From a checkpoint of a small image diffusion model: 20.1M parameters, 64-pixel images.
Rows from block 5 of a small image diffusion model, named by matrix and row number. Rows with one number belong to one neuron. Each number is 128 + 24 x the weight over its row's rms, rounded and kept within 0 to 255. All counts start at 0. Numbers have three digits each.
Before each neuron's rows are labels from the 100 images, of 14976 (inputs lightly noised), where the neuron reaches its highest value: "top examples" is what is common among them. Only what is clearly more common there than usual is listed. The data: stained colorectal tissue patches (NCT-CRC-HE-100K). In brackets: how many of the 100.
# fc1: MLP up (model.blocks.5.mlp.fc1.weight, 2304x384), inputs 154-230
# fc2: MLP down (model.blocks.5.mlp.fc2.weight, 384x2304, transposed), outputs 154-230

top examples: tissue: lymphocytes (38)
fc1.209:110095112148116116144112171164161073149127109135162157119140134108118141157114162142113150144105139142114084119125089164116119142151103120115148122106059129135154120101103141123145128133180132116113097133117137090122134134101078152
fc2.209:134150203109134128110159124113098154121147130127073121132123103147110127126129103075158139108133112120115174134145153115159127128121148158120107136117159130072099125152127083123120073063135114129154147141140129149140134118157142117

top examples: tissue: tumour epithelium (38)
fc1.225:131104129147123127122136107110133140115109092123135083135151161129119131150125102088093163119103157096120135128100161109123104175121135084108105164103158112150147110146116143095108146120141089144108172117130108117122084170135102125
fc2.225:134127158141116108148149134135115078131116152124140137180098072150136136130109169154168132128157109154127101151119104152138126104118141110123141142136113161127077141143153143125143104129122172130183118128132171100125149102101136114

top examples: tissue: adipose tissue (26)
fc1.586:123147205147133108119125089097104158092110138134089110117099101175125103130145106121153146103110124145154191127136119117149169111097142151104152122112138148121128144154131159133123127088143161142145120131119126123117103139173117097
fc2.586:127128111141143136136112117157120077128135145098154124111137166068117122119134165158113105148120117139149062156124141145101105149138121077123154118143106128176162115118171117122151172134112150122105183133112106118114127102087146164

top examples: tissue: tumour epithelium (35)
fc1.344:099133140121125099130166099140154142088106114109141164124126127106090134155106117136134138154161178137148136106157124131120104205130160122131132139146161093128129082119130146086109122087140142140121134132123090127146153159115100110
fc2.344:178137146125105102155080113108121109128129151159149135135121116136110092133093209137157116105152093156127104142129136128137129105150088132150125139093119116142105156108134125166168129160137164081123143157125170146128134101140121186

top examples: tissue: adipose tissue (29)
fc1.22:123085144111121119133118113136153131107115147115130135143091089116138131130110113107190113110162158132124153146176152091130138134135090132146144167137112125120087142147132117093081130084115151111119187144130109136151127123108170078
fc2.22:121142106123153120152090129117171090136147121122133146107169143116146154161156133131110123164126138099114105122133104144101096107158122144114132173137115134137152134107096114151163151168155133116113121100156161131130150133148118132

top examples: tissue: lymphocytes (38)
fc1.587:148130099118082186132146139112148099124145124128114148129123098136152163133115159121119122132114126127140079153118106179089143109120101122140100162156138114120144136140141108177134130136133122079095071090155148085129132148120099159
fc2.587:101118186140147091126150110114109169163097152120131105158159131127098119136145108103116103096141114093132167110148123106129100142127173137123146138171150133104096087107129097097119109115105121145157159158094129146122112133165174093

top examples: tissue: cancer-associated stroma (28)
fc1.449:163111189117133150103165099046108154129128105129103134142100104148106119112118133121146184107156105141146142132118119160143112145097139154111145097113166148106129134137161142171082084082107091137153126147115144112144083158121138130
fc2.449:127133122136122140124130100117123095176127144114149126159141170118162129138159119140144112150108126121175099143130148171094114129134081090152117106111140145129189148160139144127135180163111109147120118139119071127123108097105111163

top examples: tissue: debris (34)
fc1.481:131096175071137101142155128078120125144129101128079078133119104123148121118164149102105125128143073148104158134157141131150157094089176164109127117106157102127111128151110123125102072098141152109118159089109104127168153114132132147
fc2.481:121132132140117144122133100133117130137117159119130123128138143096128118121154128141130118128125103159157123153146155118111094149126100105150137094138114131157176130150167137134129159126111130136135149164094088126105101094114129158

top examples: tissue: adipose tissue (27)
fc1.223:122127180097101127128150092107138146089080128150072090168127095165149116098119137124148078083100140157119168157159125099123127163121167127110132108134134148083130128143126125114114079107108110178166125128119109146134104160154138120
fc2.223:121116102141134119162098120097158113130138122110170140127120180110117162152168157155110134157106108121157100146135114122087129132129075123154121150141091117171161130129114128162169145148106135136116131118123148132111121090101140133

top examples: tissue: tumour epithelium (38)
fc1.680:110160076114130143129157113110145103127122161116115155114129134101117102161146125176149137164138149111120097149112144107118132135142172116109159162146147119127127134108136155148130137135123106143109147153109125129127089136096141142
fc2.680:170155130118098154136124095115105141156126136134124124144152096124138119115109178108139097089165115124156152096165109102102148084120120125186077157131142115108101155124137106131124111153108153102141128097165128102134153126121127144

top examples: tissue: smooth muscle (43)
fc1.230:116114138147097102125133131127109070116103144126148163149116081130083138124067144124123124120098142131157170129152148129115108117096152112148139157131148143119118139155137122122110140080082106146140174151131098115125098112133126118
fc2.230:095147096132130079143090129139160118116127132123127146160104086172115148118125145136124122159099145148113087120125109104127142090084145100103138167156108165123129130112116136134115138154123138121134109128080118140158177114143167114

top examples: tissue: tumour epithelium (37)
fc1.204:113096128177150162136131099138121140087135146129113146114110165107110147144159093149130148118132127122120171175128135127152124181124173089114131156082105072130139085119155103106130076061127106135100129168127146126116082161113126113
fc2.204:144159155125110101109124145133132114151092134134136104137116071159123098105124179145141125117145106175123093149134132162140136132129136133132122121117116144143097163157173165134117133128131182138153127128142152096176132094092141157

top examples: tissue: tumour epithelium (35)
fc1.374:101095147103159132122115118122123110084125144137146135116093154101101133103158153105114130134130201114121144122112137105148130167093155082136131142076093114161171095139129156066119129101124079161141111133136145116119096130157109124
fc2.374:132141099119103102146100152138109091147106119149158128156151096166129104090094175151139112116115105161141091141126130100147133127105141098115111142120114148151137167115148145139120148149116159129152094114090107111158145095122134106

top examples: tissue: adipose tissue (29)
fc1.599:105090139150087136125125148132119143119109119124066144114084119137108126104138133148145150149101120112152152126112168118141114148114141077121118162119113121148148133141132119143100143096113096182143133136100129083121126108148108138
fc2.599:105150091115114103139099125132156084135130120141129131161113085151134133112103154148125134172108124153102083145127118094156158087078127109101128171126112168124134150135135115129131139132114142129148095085092118101161160089142143118

top examples: tissue: cancer-associated stroma (28)
fc1.702:119122191136158126135140090108110128117107171151085129157121141124143132132141117064143088109142103132128124139094120155159118102123160116137139125089162114114145157111117118104089110052120122129123124155113134132095104142142115128
fc2.702:109146103154103143159119100095121135146163106075144163147142157147108195146148120150138152137087103103137142114153140145094121164115080101118120156135129133157172117127135106150163129160131120124112133164075121154111125143152143152

top examples: tissue: smooth muscle (33)
fc1.98:096126126126121121111136113164108123115067083112166149159111106075106101115118132158154116127136141099135127123158131114123115149079158107129120151126125120165109092120142117119125138083078148101132129154112055094142108156125147091
fc2.98:120160094151119093152088134127139090109108141138141133163119080163116132127099159154127141149077136139117089118121105104138134099098136103101123157149116152133140156130132127147130130165124150134133114109087120126173163117134143125

top examples: tissue: adipose tissue (26)
fc1.652:100109154131124143131169127140096143141086151118095112147104101174120091103121108097161143090145100144108174152116142122143142106123151121104086098121130118097092172161157138087085106119111140147136148127149114117154088139133111164
fc2.652:136121091138120132164102136099133104120162119112148153124119131150116171149140130143116143167113138096128080104139117116111119114114102117116126169128122144127165131120088111135159135139162124123127119124120161183124170122152130140

top examples: tissue: adipose tissue (28)
fc1.647:126125214119120115135157093107127143172128172119058142157120096109105102150121143126131151111135117132102130143103154186140132096162146158094123138135146147094120136166133122147145151070109108115126141147092100164133149123146148133
fc2.647:147139073077114108130098100094166145125133142144158148142142172141160133122113119116104102176096116093128125117162129176102135121117089141154112192155117141124151135168095106140170143146115098130126167134133099126106118122141127155

top examples: tissue: adipose tissue (29)
fc1.585:101116149160137125124128110154114110120112142109144169125119123128109146131117108142132152127116136148137127119131174110140109143114134096116121130119158131113126104147149161114115126088128114137144125134109114117126078131127117126
fc2.585:123140107128120089146082127126142088131109153170149142151114077158151115112096164143130114155104122133106086130121109100145128097096115101113136162151109162134131156129123147164147155150111134124145095122101140121151170101148121123

top examples: tissue: tumour epithelium (57)
fc1.258:133101112159154134169116126101151112103104110175115150095131150137095133162152105121084191160093141122116142104070135104111132146149146084132118105107155148145147128152128114143138117094168079177115108150113141142137087167153104136
fc2.258:109142183107098124094143138176115144152124173123117091134124106134135117081119143127173099056181097151166135154178135124150141114118134162132121148132102122124087157134146125108100105118112173116170154098153095104121148092117134119

top examples: tissue: cancer-associated stroma (28)
fc1.14:140089165118114120144169148118123101091094160075121125157084119142104141127134117076130136104137148116142167127105134114163119129139132106097101137105138091176148084130174121133119109071123133125118094175121088104111109105141122147
fc2.14:105121103117118105131096154137135112143111137127161123148140128137141110113127159176120147156095141125113088124134129121123103107095080126116103130105103168120168159164140148131102153182114130144163115093090111140185148083137128139

top examples: tissue: smooth muscle (33)
fc1.340:099108120181069129131131104101129105130088136122109133141099098162102123123115133122147145139129134154139161143105129122165105146120151104129116111099145140144136136168151139121131154083133113143110159135112111113111107119134095131
fc2.340:103151093132103093131104123117143111113119119127134141169112086171129145116104152134131119159094126131118088124132110099139155078075140103107132180155110177116139145129115134142136142147122132120139102120091124142165161121160145131

top examples: tissue: tumour epithelium (34)
fc1.415:155096104129165128141146149119139114124164114098152147094146176091124163165154091158087171146132131089130102118079114125091102153173120109115161133131146106111164104084105113130158140111139106132117108119110154144105147161128084111
fc2.415:115147176117099121098144119137110136122107147148074104154110065149129110094095143108160119085134118171132145145137149124170146109096163134127099125124130151121085136169149142119098102101109145138156131122134110119158104109130154124

top examples: tissue: tumour epithelium (33)
fc1.32:173129175126098106136135103130122153108143144125112119170164113115113145132140093153129138124135105093134135138140126115107119126101178135151119153141140137100132087167132110121149061064138086167152110154100174138156112170126160123
fc2.32:117134142150134162117131144174131094129142128108151098104093121122119094097157125140123130108155111171145091172143129104118119150113126127136142059146079147144140145089171143126090150154097181113124171124132065141140146122077149120

top examples: tissue: debris (29)
fc1.345:159151115117112188144109152131189103128156116119109124137125093127157133134122125107137176162133151143141134153086106149134126127124118108116108155110140121120149119159135130129129100113197098109100071124124112109150132162116104151
fc2.345:099107171113129074099177100119090151163107143136146112141139126139117127122112127114122084091119086093111144099145150098156126126112151141128131109181145122108111091145154115111133130122074127116159157171096146146107092125157150128

top examples: tissue: cancer-associated stroma (28)
fc1.594:149168139168126164133154132121091143131080130098115124138099110122134104114123107163180162125117133120114153146153142111135098119105132119148139128142101165138132102133169088095118073110098116108122122167109109134110105115119136111
fc2.594:100126093146113083113098129159131083129092112167141141153098089152135107141121143138109136143109138147099092138121116097146145105104138094106150158137088158129138136113155137097127144121116148117142109118103118089176160102127146125

top examples: tissue: smooth muscle (35)
fc1.46:149123168168115143129138154112139128142101153121103150128139072136107101126130132094155133128158162132136149076139126147111129127135139145128139119103117142124136121127111113097108118063133124143142138159120122149133111141117131109
fc2.46:094147112156131099144148124144125105108078123127157133155117108158163113134106141161146141133100130156153100166132105096125157082093143089134140143164090167148153118094143156136115137150087156124148059093096145098172158122136127120

top examples: tissue: adipose tissue (38)
fc1.573:074131183156102150118144111141123125124111138115111105182103105121114114109103120149186127113135118149087113186142184119161132094112125136153102137127125150127080143165141096157132125102123112124158110137128131132131112130131137103
fc2.573:179114102120132104132089098090163147135160133133127134118168135128149142140137120118128111138129128095121111068126101122132113108120103157117137177161141138128131120104086113163121129136119104110132153106127128159129148138178124143

top examples: tissue: tumour epithelium (59)
fc1.707:140133140155167135158143102118142148122116111130122121081168161125085134154156094131109174138091144126130171120127146153102111166156131098120159116114135115139158095150136119115135118102125076147134147167084120141101101147125105110
fc2.707:097129172130095114121146181147121077116085145135127150164072077144129138109110157145151118119128092160165109154137133139138164098101160113125122140120120135127088162144166167144131103102117150136157109105153139102144121122118119118

top examples: tissue: lymphocytes (41)
fc1.264:178106130075112144118078151090166135102157146137112129130156116112134123143114162081135159148144123141149127121171103154135135096104133170134111149129109106111120146122075119152156110116176138110125117092167155114121158114128104154
fc2.264:082118156148114129136182122163090116169079106111127129139125106159103115123144102116122131073103113148128142144125164106127127140105140114127123099116148133107138108125131133116111139092105098144117123151098104129114067129151116134

top examples: tissue: adipose tissue (36)
fc1.201:130107157137109125109153115116105118143084130128101093132079114144122105099143135117138162118118129151136127117114168117191130129120140151127103134122144146109105139163138117134092127101098096160150137175108117084149124124130106121
fc2.201:124131071130130102136104124093145125122136125163152162147117110116131148110081166183102108168101134112111097116139090106130154106085120100115139183146120162143149147124112135151123145146142164136141105085127132160138184093143101144

top examples: tissue: debris (31)
fc1.217:144165153106087136131135139132135144129131155115110126142127063163162112132083160104157123113147116171122136111182114146131136069066166157143100134142134116099071144125089119143130091099137149087146127089151117134127144097141121134
fc2.217:090109131159131143131154107155091111147099108091147129106149149114096114141146107139099126117132117137153131132141169115111094153116133108129154082130127126136179109093142129118127162136109119127109153149081096131113096145123113128

top examples: tissue: tumour epithelium (43)
fc1.504:064096180143138120133165126117141162138107113121150162139156157174132153159143092144116139152140164113145147122095140091105121171135141099122153108122138127129130085114176115135126156057124090125114135194104115148140126148110099103
fc2.504:150154140139111100122118182143132110142115143139150127143099136147103123103087166153170115125130127143128116137196127163153138085103166129134147153121137139148100166149177120124112126166144168126144129120155116079176147112125112167

top examples: tissue: tumour epithelium (71)
fc1.151:089097132168162144175158121109128118106099141105141149099119174145089133157132092133126164121093164120105158113102127124103105156151142083117151139101140098176137107144157126118136118078116090136103145175100120120108090155168121117
fc2.151:148161149097101107090107170134133091107142134133137145180123072145124151113103167134157133131125079152169095122166096134122170089093148151120103171115119133095083149129124142152134097149134165130166101085161132118101164107132123119

top examples: tissue: tumour epithelium (47)
fc1.448:160121136171129164161171108154127142092126130099107131115099139109103155140154095134130141133127192107127171155124152140109118154179132108120124137115125118149121127134142070130111106100151114131112134159100133160137093158116131123
fc2.448:111140141088119074077137165132102109151092142167122126146109114149149145094089136124139101127132115181128101128128147136157175122108171102123120123110147138129077119159146153146107140118099135134204084094134110080116125104118135114

top examples: tissue: cancer-associated stroma (26)
fc1.251:120105169155103163113150121159095148128111155144106094155128094121112126087136123086134144114163105133164149143134152116150097152126129149116082135115132121134110148134153133120110095136094122151169140146105103131128080100125152141
fc2.251:125131078130125127173093157121159078118117117147163153133139138128138154154126143163111161165081144117135071124117105116111132112110113089120142170143116148140162138108123130152159161126145111117125094104117149116146157111129090141