From a checkpoint of a small image diffusion model.
Data: trained on stained colorectal tissue patches (NCT-CRC-HE-100K), 45211 training examples, 30.6 epochs.
Rows from block 3 of a small image diffusion model, named by matrix and row number. Rows with one number belong to one neuron. Each number is 128 + 24 x the weight over its row's rms, rounded and kept within 0 to 255. All counts start at 0.
Before each neuron's rows are labels from the 100 images, of 14976 (inputs lightly noised), where the neuron reaches its highest value: "responds to" is what is common among them. Only what is clearly more common there than usual is listed. The data: stained colorectal tissue patches (NCT-CRC-HE-100K).
# fc1: MLP up (model.blocks.3.mlp.fc1.weight, 2304x384), inputs 256-319
# fc2: MLP down (model.blocks.3.mlp.fc2.weight, 384x2304, transposed), outputs 256-319

responds to: tissue: tumour epithelium; tissue: mucus
fc1.393 [126 106 139 107  88 102 106 101 136 113  72 121  98 132 148 114 126  78 139 141 114 156 129 106  98 146  90 177 155 164 105 134 151 141 137 129  98 113 112 129 138 138 134 152 156 129  95  89 136  89  90 131 157 122 171 172  87 109 153 155 131  98  91  96]
fc2.393 [167 146 111  99 162 163 176 156 161 161 164 155 166 136 135 137 141 119 134 151 136 148 136 146 146  76 140  80 103 124 136 136  97 140  85 114 137 157 144 111 118 116 104 119  90 142 143 140 141 148 132 129  88 134  99  98 136 133 110  85 120 127 167 129]

responds to: tissue: smooth muscle
fc1.753 [ 97 139 179 134 121 164 157 101 132 155 183 178 107 125 115 121 151 101 133 149 166 113 151 115  99  80 122 151 134 147 115 139 127 105  92 158 149 129 129 122  81 155 128 145 124  81 153  52 130 124 110 131 113  62 159 150 105 122 169 116 129 136 130 111]
fc2.753 [138 140 112 143 117 124 110  97  83 116  98 118 124 101 135 104 138 129 135  90 110 142 132 107 127 174 136 140 112 142 129 125 144 143 173 101 106 106 119 160 136 148 125 159 146 146  75 121 135 113 167  85 174 166 119 119 145 135 107 132 134  96 120 115]

responds to: tissue: smooth muscle
fc1.427 [177  85 108  94 104 118 117 131 163  96 121 116 144 109 155  99  84 138 114 102 122 155 103 129 105 118 136 141  97 151 101 142 167 112  77 151 127 171 132 152  94 125  91 156 153 160 131  94  76 134 106 162 144 122  96 125 124 114 101 138 104  88 106 164]
fc2.427 [147 143 121 149 113 156  98 113 121 104 177 164 144 112  99 187 136 145 123 119 190 177 106 104 138 125 137 128 115 117 135 129 139 121 147 136 103 124 116 149 144 140 113  86 149 147  76  93 145 109 150  84 129 124 141  93 139 116 112 112 129  99 103 157]

responds to: tissue: tumour epithelium
fc1.559 [137  93 135 109 121 178 171 139 140 164 140 125 160 140 121 137 132 148 106 129 151 166 124 116  93  92  95 128 109 144 104 200 125 151  79  73 148 144 158 112 122 113 151 147 148 128  98 115 102 132 123 105 118 107 119 120 125 130 136 118 138 116 139 137]
fc2.559 [ 97 163 161 170  65  87 100  81 102  82 136 134 119 131 155 149 104 158 161  94 134 115  85 138 170 154 153 159 149 108 150 119 103 146 115 137  95 151 108 108 147 116  99  92 141 109 148 155 143  92 164 140 137 105 133 150 140 159 112  98 130 142 112 128]

responds to: tissue: adipose tissue
fc1.526 [139 136 152 167 105  75  83  83 138 102 148  88 123  99 146 146  83 127 130 158 131 110 134 139 132 120 120 117 118 118 105 103 155 158 152 140 108 122 121  81 139 187 129 120 129 123 156 118 108  79 144 109 114 135 122 181 111 144 124 141 112 135 123 137]
fc2.526 [136 111  92 159 131 180 169 175 111 192 133 135 142 121 101 128 157 137  90 139 159 147 161 118  98 133  79  79 123 132 135 172 140 135 150 104 133 136 136 149 144 138 185 112 145 140  76 116 143 146 155 112 123 121 123  76 139 121 145 145 177 145 151 141]

responds to: tissue: smooth muscle
fc1.288 [133 155 144 148 164 142 114 153 128 158 186 149 135  99 148 133 118 151 106 128 167 120 122 134 166 117 145 138 120 124 128 114 156 104  79 162 142 168 128 141 122 175 115  88 127 121 117 119 154 116 149 134 116 131 128 119 141 137 134 103 162 147 174 134]
fc2.288 [109 138 123 133  77 116 137  94  97 127  98 108 118 115 129 120 146 126 125  93  99  98 135 121  92 150 130 127 133 156 139 124 151 132 157  97 129  85 142 133 148  97 133 158 162 113 135 145 121  97 116 119 164 118 142 146 127 138 131 139 126 113 104 125]

responds to: tissue: smooth muscle; tissue: debris
fc1.719 [147 111  79 106  86 153 154 181 110 143 122 139 141 126  97 160  87 137 109  90 126 134 102 143  93 124 134 151 154 121 166 124 132 111  91 125 105 131 116 101 131 133 136 131 155 140 102 110 125 170 140 124  96  52 136 127 131  59 145 129 159 130  78 166]
fc2.719 [142 144 131 152 143 131 146 130 109 108 141 116 111 137 164 108 152 116 137 128 122 114 151 122 140 138 161 102  95 151  95  96 122 128 163 142 140 116 114 194 104 133 139 121 112 143 163 110 148 131 106 125 160 172 113 114 149 104 117 161 107 114 130 139]

responds to: tissue: lymphocytes
fc1.520 [118 126 138  95 140 139 159 158 127 143 129 140 126 108 113 137 131 127  91 136 141 131 130 115 116 112 161  78 138  94 129 136 149  96 137 144 143 129 109 124 139 143 165  97 124 109 152 116 125 151 100 130 124  65 121 115 127 104 131 109 170 106 175 125]
fc2.520 [133 191 162 147 122 108  98 118 130 127 154 134 104 120 104 129 132 111  97 113 135 124 123 124 142 151 115 133 158 129 139 120 111 141 164  91 102 110 138 144  68 156 138 123 152 104 148 129 147 123 154  84 137 138 170 117 161 161 117 151 131 100 105 113]

responds to: tissue: adipose tissue
fc1.428 [118  83 149 123 141 126 110 119 164  89 119  85 161 134 129 123 116  78 147 115 132 119 124 172 104 139 149 185 107 116 125  93 191 129 144 148 151 131 141 132 165 164  94 123 138 172 116  95 125 150  96 164 152 129 125 131  74 119 148 144  82 127 105 147]
fc2.428 [152 159 142 121 128 152 169 119 146 150 146 173 138 130  98 177 126 149 113 140 157 133 119 120 167 114 152 125 132 119 128 121 110 147  95 101 106 127 137 103 137 118 133 103 127 115 147 145 139 103 150  64 108 107 134 130 176 163  96  64 145 115 100 140]

responds to: tissue: lymphocytes
fc1.261 [158 135 121 132 134 158 160 128 132 124  96 155 134 139 116 108 153 134  99 137  98 115 151  99 176  97 120  98  91 147  84 104 145 154 150  93 141 114 154 164 130 109 126 189 124 128 107 120 117 126  96 135 156 137 101 115 126 152 123  93 111 108 158 111]
fc2.261 [156 139 162 157 142 102 115 104 171  62 142 132 112 108 133 169 136 138 129  90 116 118 103 136 153 118 159 119 138  83 166 130 105 140 137 112 119 144 131 123 143 120  96 111 144 115 154 137 144 116 125 117 150 151 116 123 126 166  91  93 117 160 126  95]

responds to: tissue: tumour epithelium
fc1.88 [ 74 131 153 153 131 148 107 133 114  91 101  99 154 154 158 159 140  99 149 111 154 106 110 127 118 118 110 128 144  92 124 126 139 158 126 153 165 116 143 128 125 136 121 122 143 146 160 127 162 180 101  91 107 131 154 119 108 187 138  88 126  78 158 144]
fc2.88 [143 115 114 131 141 131 132 102 109 114 129 144 127 129 125 118 102 144 148 133 102  91 136 149 187 134 171 121 116 127 117  95 110 155 105 146  91 136  85 124 126 144 119 110 109 151 168 129 135 125 162 125 133 121 104 141 133 122 103  88 117 125 123 104]

responds to: tissue: tumour epithelium; tissue: mucus
fc1.300 [142 110 131 106 105  88  93 105 125 105  95 108 108 115 167 109 107  90 116  98 116 161 117 122 116 164 122 170 124 143  98 132 159 138 137 127  94  95 120 141 152 144 119 162 164 159  93 114 120 129  88 126 177 138 147 178  78 131 154 166 147 109 126  98]
fc2.300 [165 137 112  80 165 161 176 150 131 151 185 152 159 145 126 131 146 139 134 146 146 122 132 147 146  70 144  87  91 122 138 119 112 118  88 129 134 155 128 102 125 130 113  89 100 125 136 127 146 146 109 126 109 127 105 104 131 114 109  88 102 112 153 137]

responds to: tissue: debris
fc1.286 [133 149 101 141 153 111 101 130 151  97 125 104 174 130 119 121  91 134 150  82 177 141 119 147 166 146 151 163  93 118 107  99 162 104 120 135  88 136 142 118 156 145  90 121 150 161 110 103 121 136  85 138 135 128 130 127 103 164  96 113 109  81 153 164]
fc2.286 [160 150  92 182 111 160 120 129 122 122 163 140 137  95  85 151 133 151 122 149 135 147 110  95 159 133 144  95 126 112 155 144 139 149 157  91  97 130 109 154 114 140 135 103 149  82 134 112 142 123 171  86 113 111 121 112 165 116 127 114 104 114 109 151]

responds to: tissue: adipose tissue
fc1.140 [109 133  97 138 128 166 160 134 159 163 160 137 131 154  90 161 137 131 103 144 180 125 151 135  58 112 105 114 154  95 129 164  97 114 150 108 131 149 149 102 114 157 139 125 141 113 104 101 146 146 131 131  92 116 125  98 115 119 157 124 182 120 160 145]
fc2.140 [105 152 161 146 110 102 124 100 106  92  96 150  98 109 160 159 139 130 175 107 108  97 135 160 161 154 144 139 149  96 130 104 109 178 148 132 109 140 104 147 133 125 160 114 137 117 133 161 163 119 152 104 149 151 122 134 144 152 115  87 145 152 136  86]

responds to: tissue: lymphocytes
fc1.600 [102 149 134 124  76 120 149 100 183 144 188 157 114 157 138 103 106 150 128 107 152 106 160 126  86 128 171 141 151 147  83 141 142 100  71 159 149 171 153 125 125 151 121 136 143 125 177  86 126 118  88 122 143 129 158 187 100 138 191 132  95 119 155  85]
fc2.600 [136 165 155 140 125 100 102  73  99 128 115 128 103 117 153 101 145 125 120  80 113 123 129 114 119 151 144 158 118 153 118 109 133 137 165 106  96 115 129 163 120 146 122 154 157 151 118 131 136 110 148  73 178 165 143 131 154 150 103 138 134  95 124  96]

responds to: tissue: lymphocytes
fc1.313 [140 106 111  73 105 145 136 140 137 144 103  95 164 126 117 113 124 108 131 134 110 180 124 149  81  97  83 115 134 137 106 194 125 160 102 113 128 117 157 127 170  74 168 134 126 168  99 119 111 172  94 132 121 121 147 107 116  93 115 127 108 117 122 140]
fc2.313 [103 166 181 179 137 139 132 116 113 125 140 160  89 144 143 145 130 139 130 123 145 132 129 111 179 130 164 136 120 128 144  95 119 132 119 115  81 136 113 127 126 150 148 114 108 122 156 135 136  81 169 105 133 121 119 162 149 151 126 122 128 134 132 109]

responds to: tissue: tumour epithelium
fc1.523 [ 81 159 137 117 102 157 184 134 167 137 153 146 124 129 103 166 168 150  93 122 155 103 162 123  81 104 120 132 148  86 138 147 130 140  97 128 141 127 115 108  90 156 144 108 115  91 141 110 155 136 126 116 108  63 180 131 134 174 158 101 143 135 155 116]
fc2.523 [124 156 125 152 126 117 101  86  91 124  92 145 102  87 146 104 136 137 137  96 113 113 137 120 131 167 160 131 101 128 154 105 129 141 171 112  93 118 115 153 139 132 140 146 156 130 104 125 146 103 163  92 180 154 116 128 151 131 116 113 141 108 121  99]

responds to: tissue: adipose tissue
fc1.569 [122 116 105 121  98 138 127 148 149 147 121 115 140 116 121 163 135 115 100 137 137 146 115 105  78 114 125 139 161 101 151 155 124 128 154 110 110 147 135 109 161 126 138 125 141 132 114  91  95 143 110 108  79  91 151 106 120 106 151 140 154 149 106 149]
fc2.569 [121 150 150 135 137  96 127  94 108  86 106 143 100 118 171 138 142 145 172 132 122 107 149 171 152 150 152 110 130 101 125 106 108 171 146 136 125 167 111 139 128 126 135  97 107 121 131 161 176 117 147 110 159 171  96 125 160 152 105  87 121 154 144  88]

responds to: tissue: smooth muscle
fc1.22 [149  83 123  93 116 153 180 139 147 132 130 108 157 136 139  89  94 142 123 148 136 145 136 129 110  93 155 116  81 136 113 120 171 140 137 116 142 155 162 132 116 116 147 143 116 142 100  98 118 145  82 151 114 161 101 107 125 120 113 129 119 106 159 126]
fc2.22 [129 155 167 198 118 102 105 106  77 126 147 164  86 133 105 133 153 146 130 142 126 125 128 134 126 142 123 107 142 129 171 148  81 141 131 151 102 140 134 128 137 113 139 115 149 142 127 142 133 100 150  80 128 149 143 125 167 150 120 116 136 141 111 123]

responds to: tissue: tumour epithelium
fc1.352 [107 135 179 129  74 120 134 115 132 121 112 146 109 142 119 131 153 118 124  87 139 145 140 102  98 137 132 166 168 119 127 144 124 158 135 104 128 135 155 174 139 123 132  92 145 124 118 132 156 122 116  92 157  99 167 131 115 154 147 133 155 108 110  62]
fc2.352 [119 157 119 111 154 125 144 102 123 141 131 109 109 132 155  80 146  89 153 120 134 112 134 135 118 143 171 129  65 127 111  98 130 118 152 145 118 108 120 122 132 155 128 145 109 157 115 100 145 127 119 102 174 144 112 152 146 128 116 117 116 112 147 127]

responds to: tissue: tumour epithelium
fc1.329 [117 147 119 115  96 168 154 138 136 139 151 156 120  99 119 144 137 125  96 116 154 136 127  85  78  89 135 119 146 107 115 159 137 138 106 123 126 146 128 128 125 108 138  87 143 137 117  90 137 147 133  97 100  81 128 121 124 117 139 101 177 145 147 114]
fc2.329 [123 160 165 137 139 107  85 109 140 103 111 109 110 121 148 111 124  94 130 111 111 116 123 145 140 158 145 146 132 147 112  73 113 130 151 139  94 113 126 154  84 142 126 119 145 127 154 139 140 134 126 107 159 172 132 116 146 135 107 155 120  98 115 122]

responds to: tissue: lymphocytes
fc1.351 [129 126 139 127  98 111 100 110 152 111 123 100 128 119 121 109 118  92 129 138 124 139 106 163 125 124 107 166 139 107 129 108 167 136 134 146 149 108 122 117 134 150 104 157 144 150 114 105 115 152 120 157 157 126 138 147  80 111 159 136 104 104 111 134]
fc2.351 [122 155 154 157 134 124 119 113 122 115 129 162 103 125 136 166 133 148 137 130 132 113 140 136 191 147 170 133 150 112 141 108 105 155 121 114 107 162 111 133 124 151 139 120 113  92 192 137 143  86 157  77 111 146 120 136 144 157  95  81 141 134 130 119]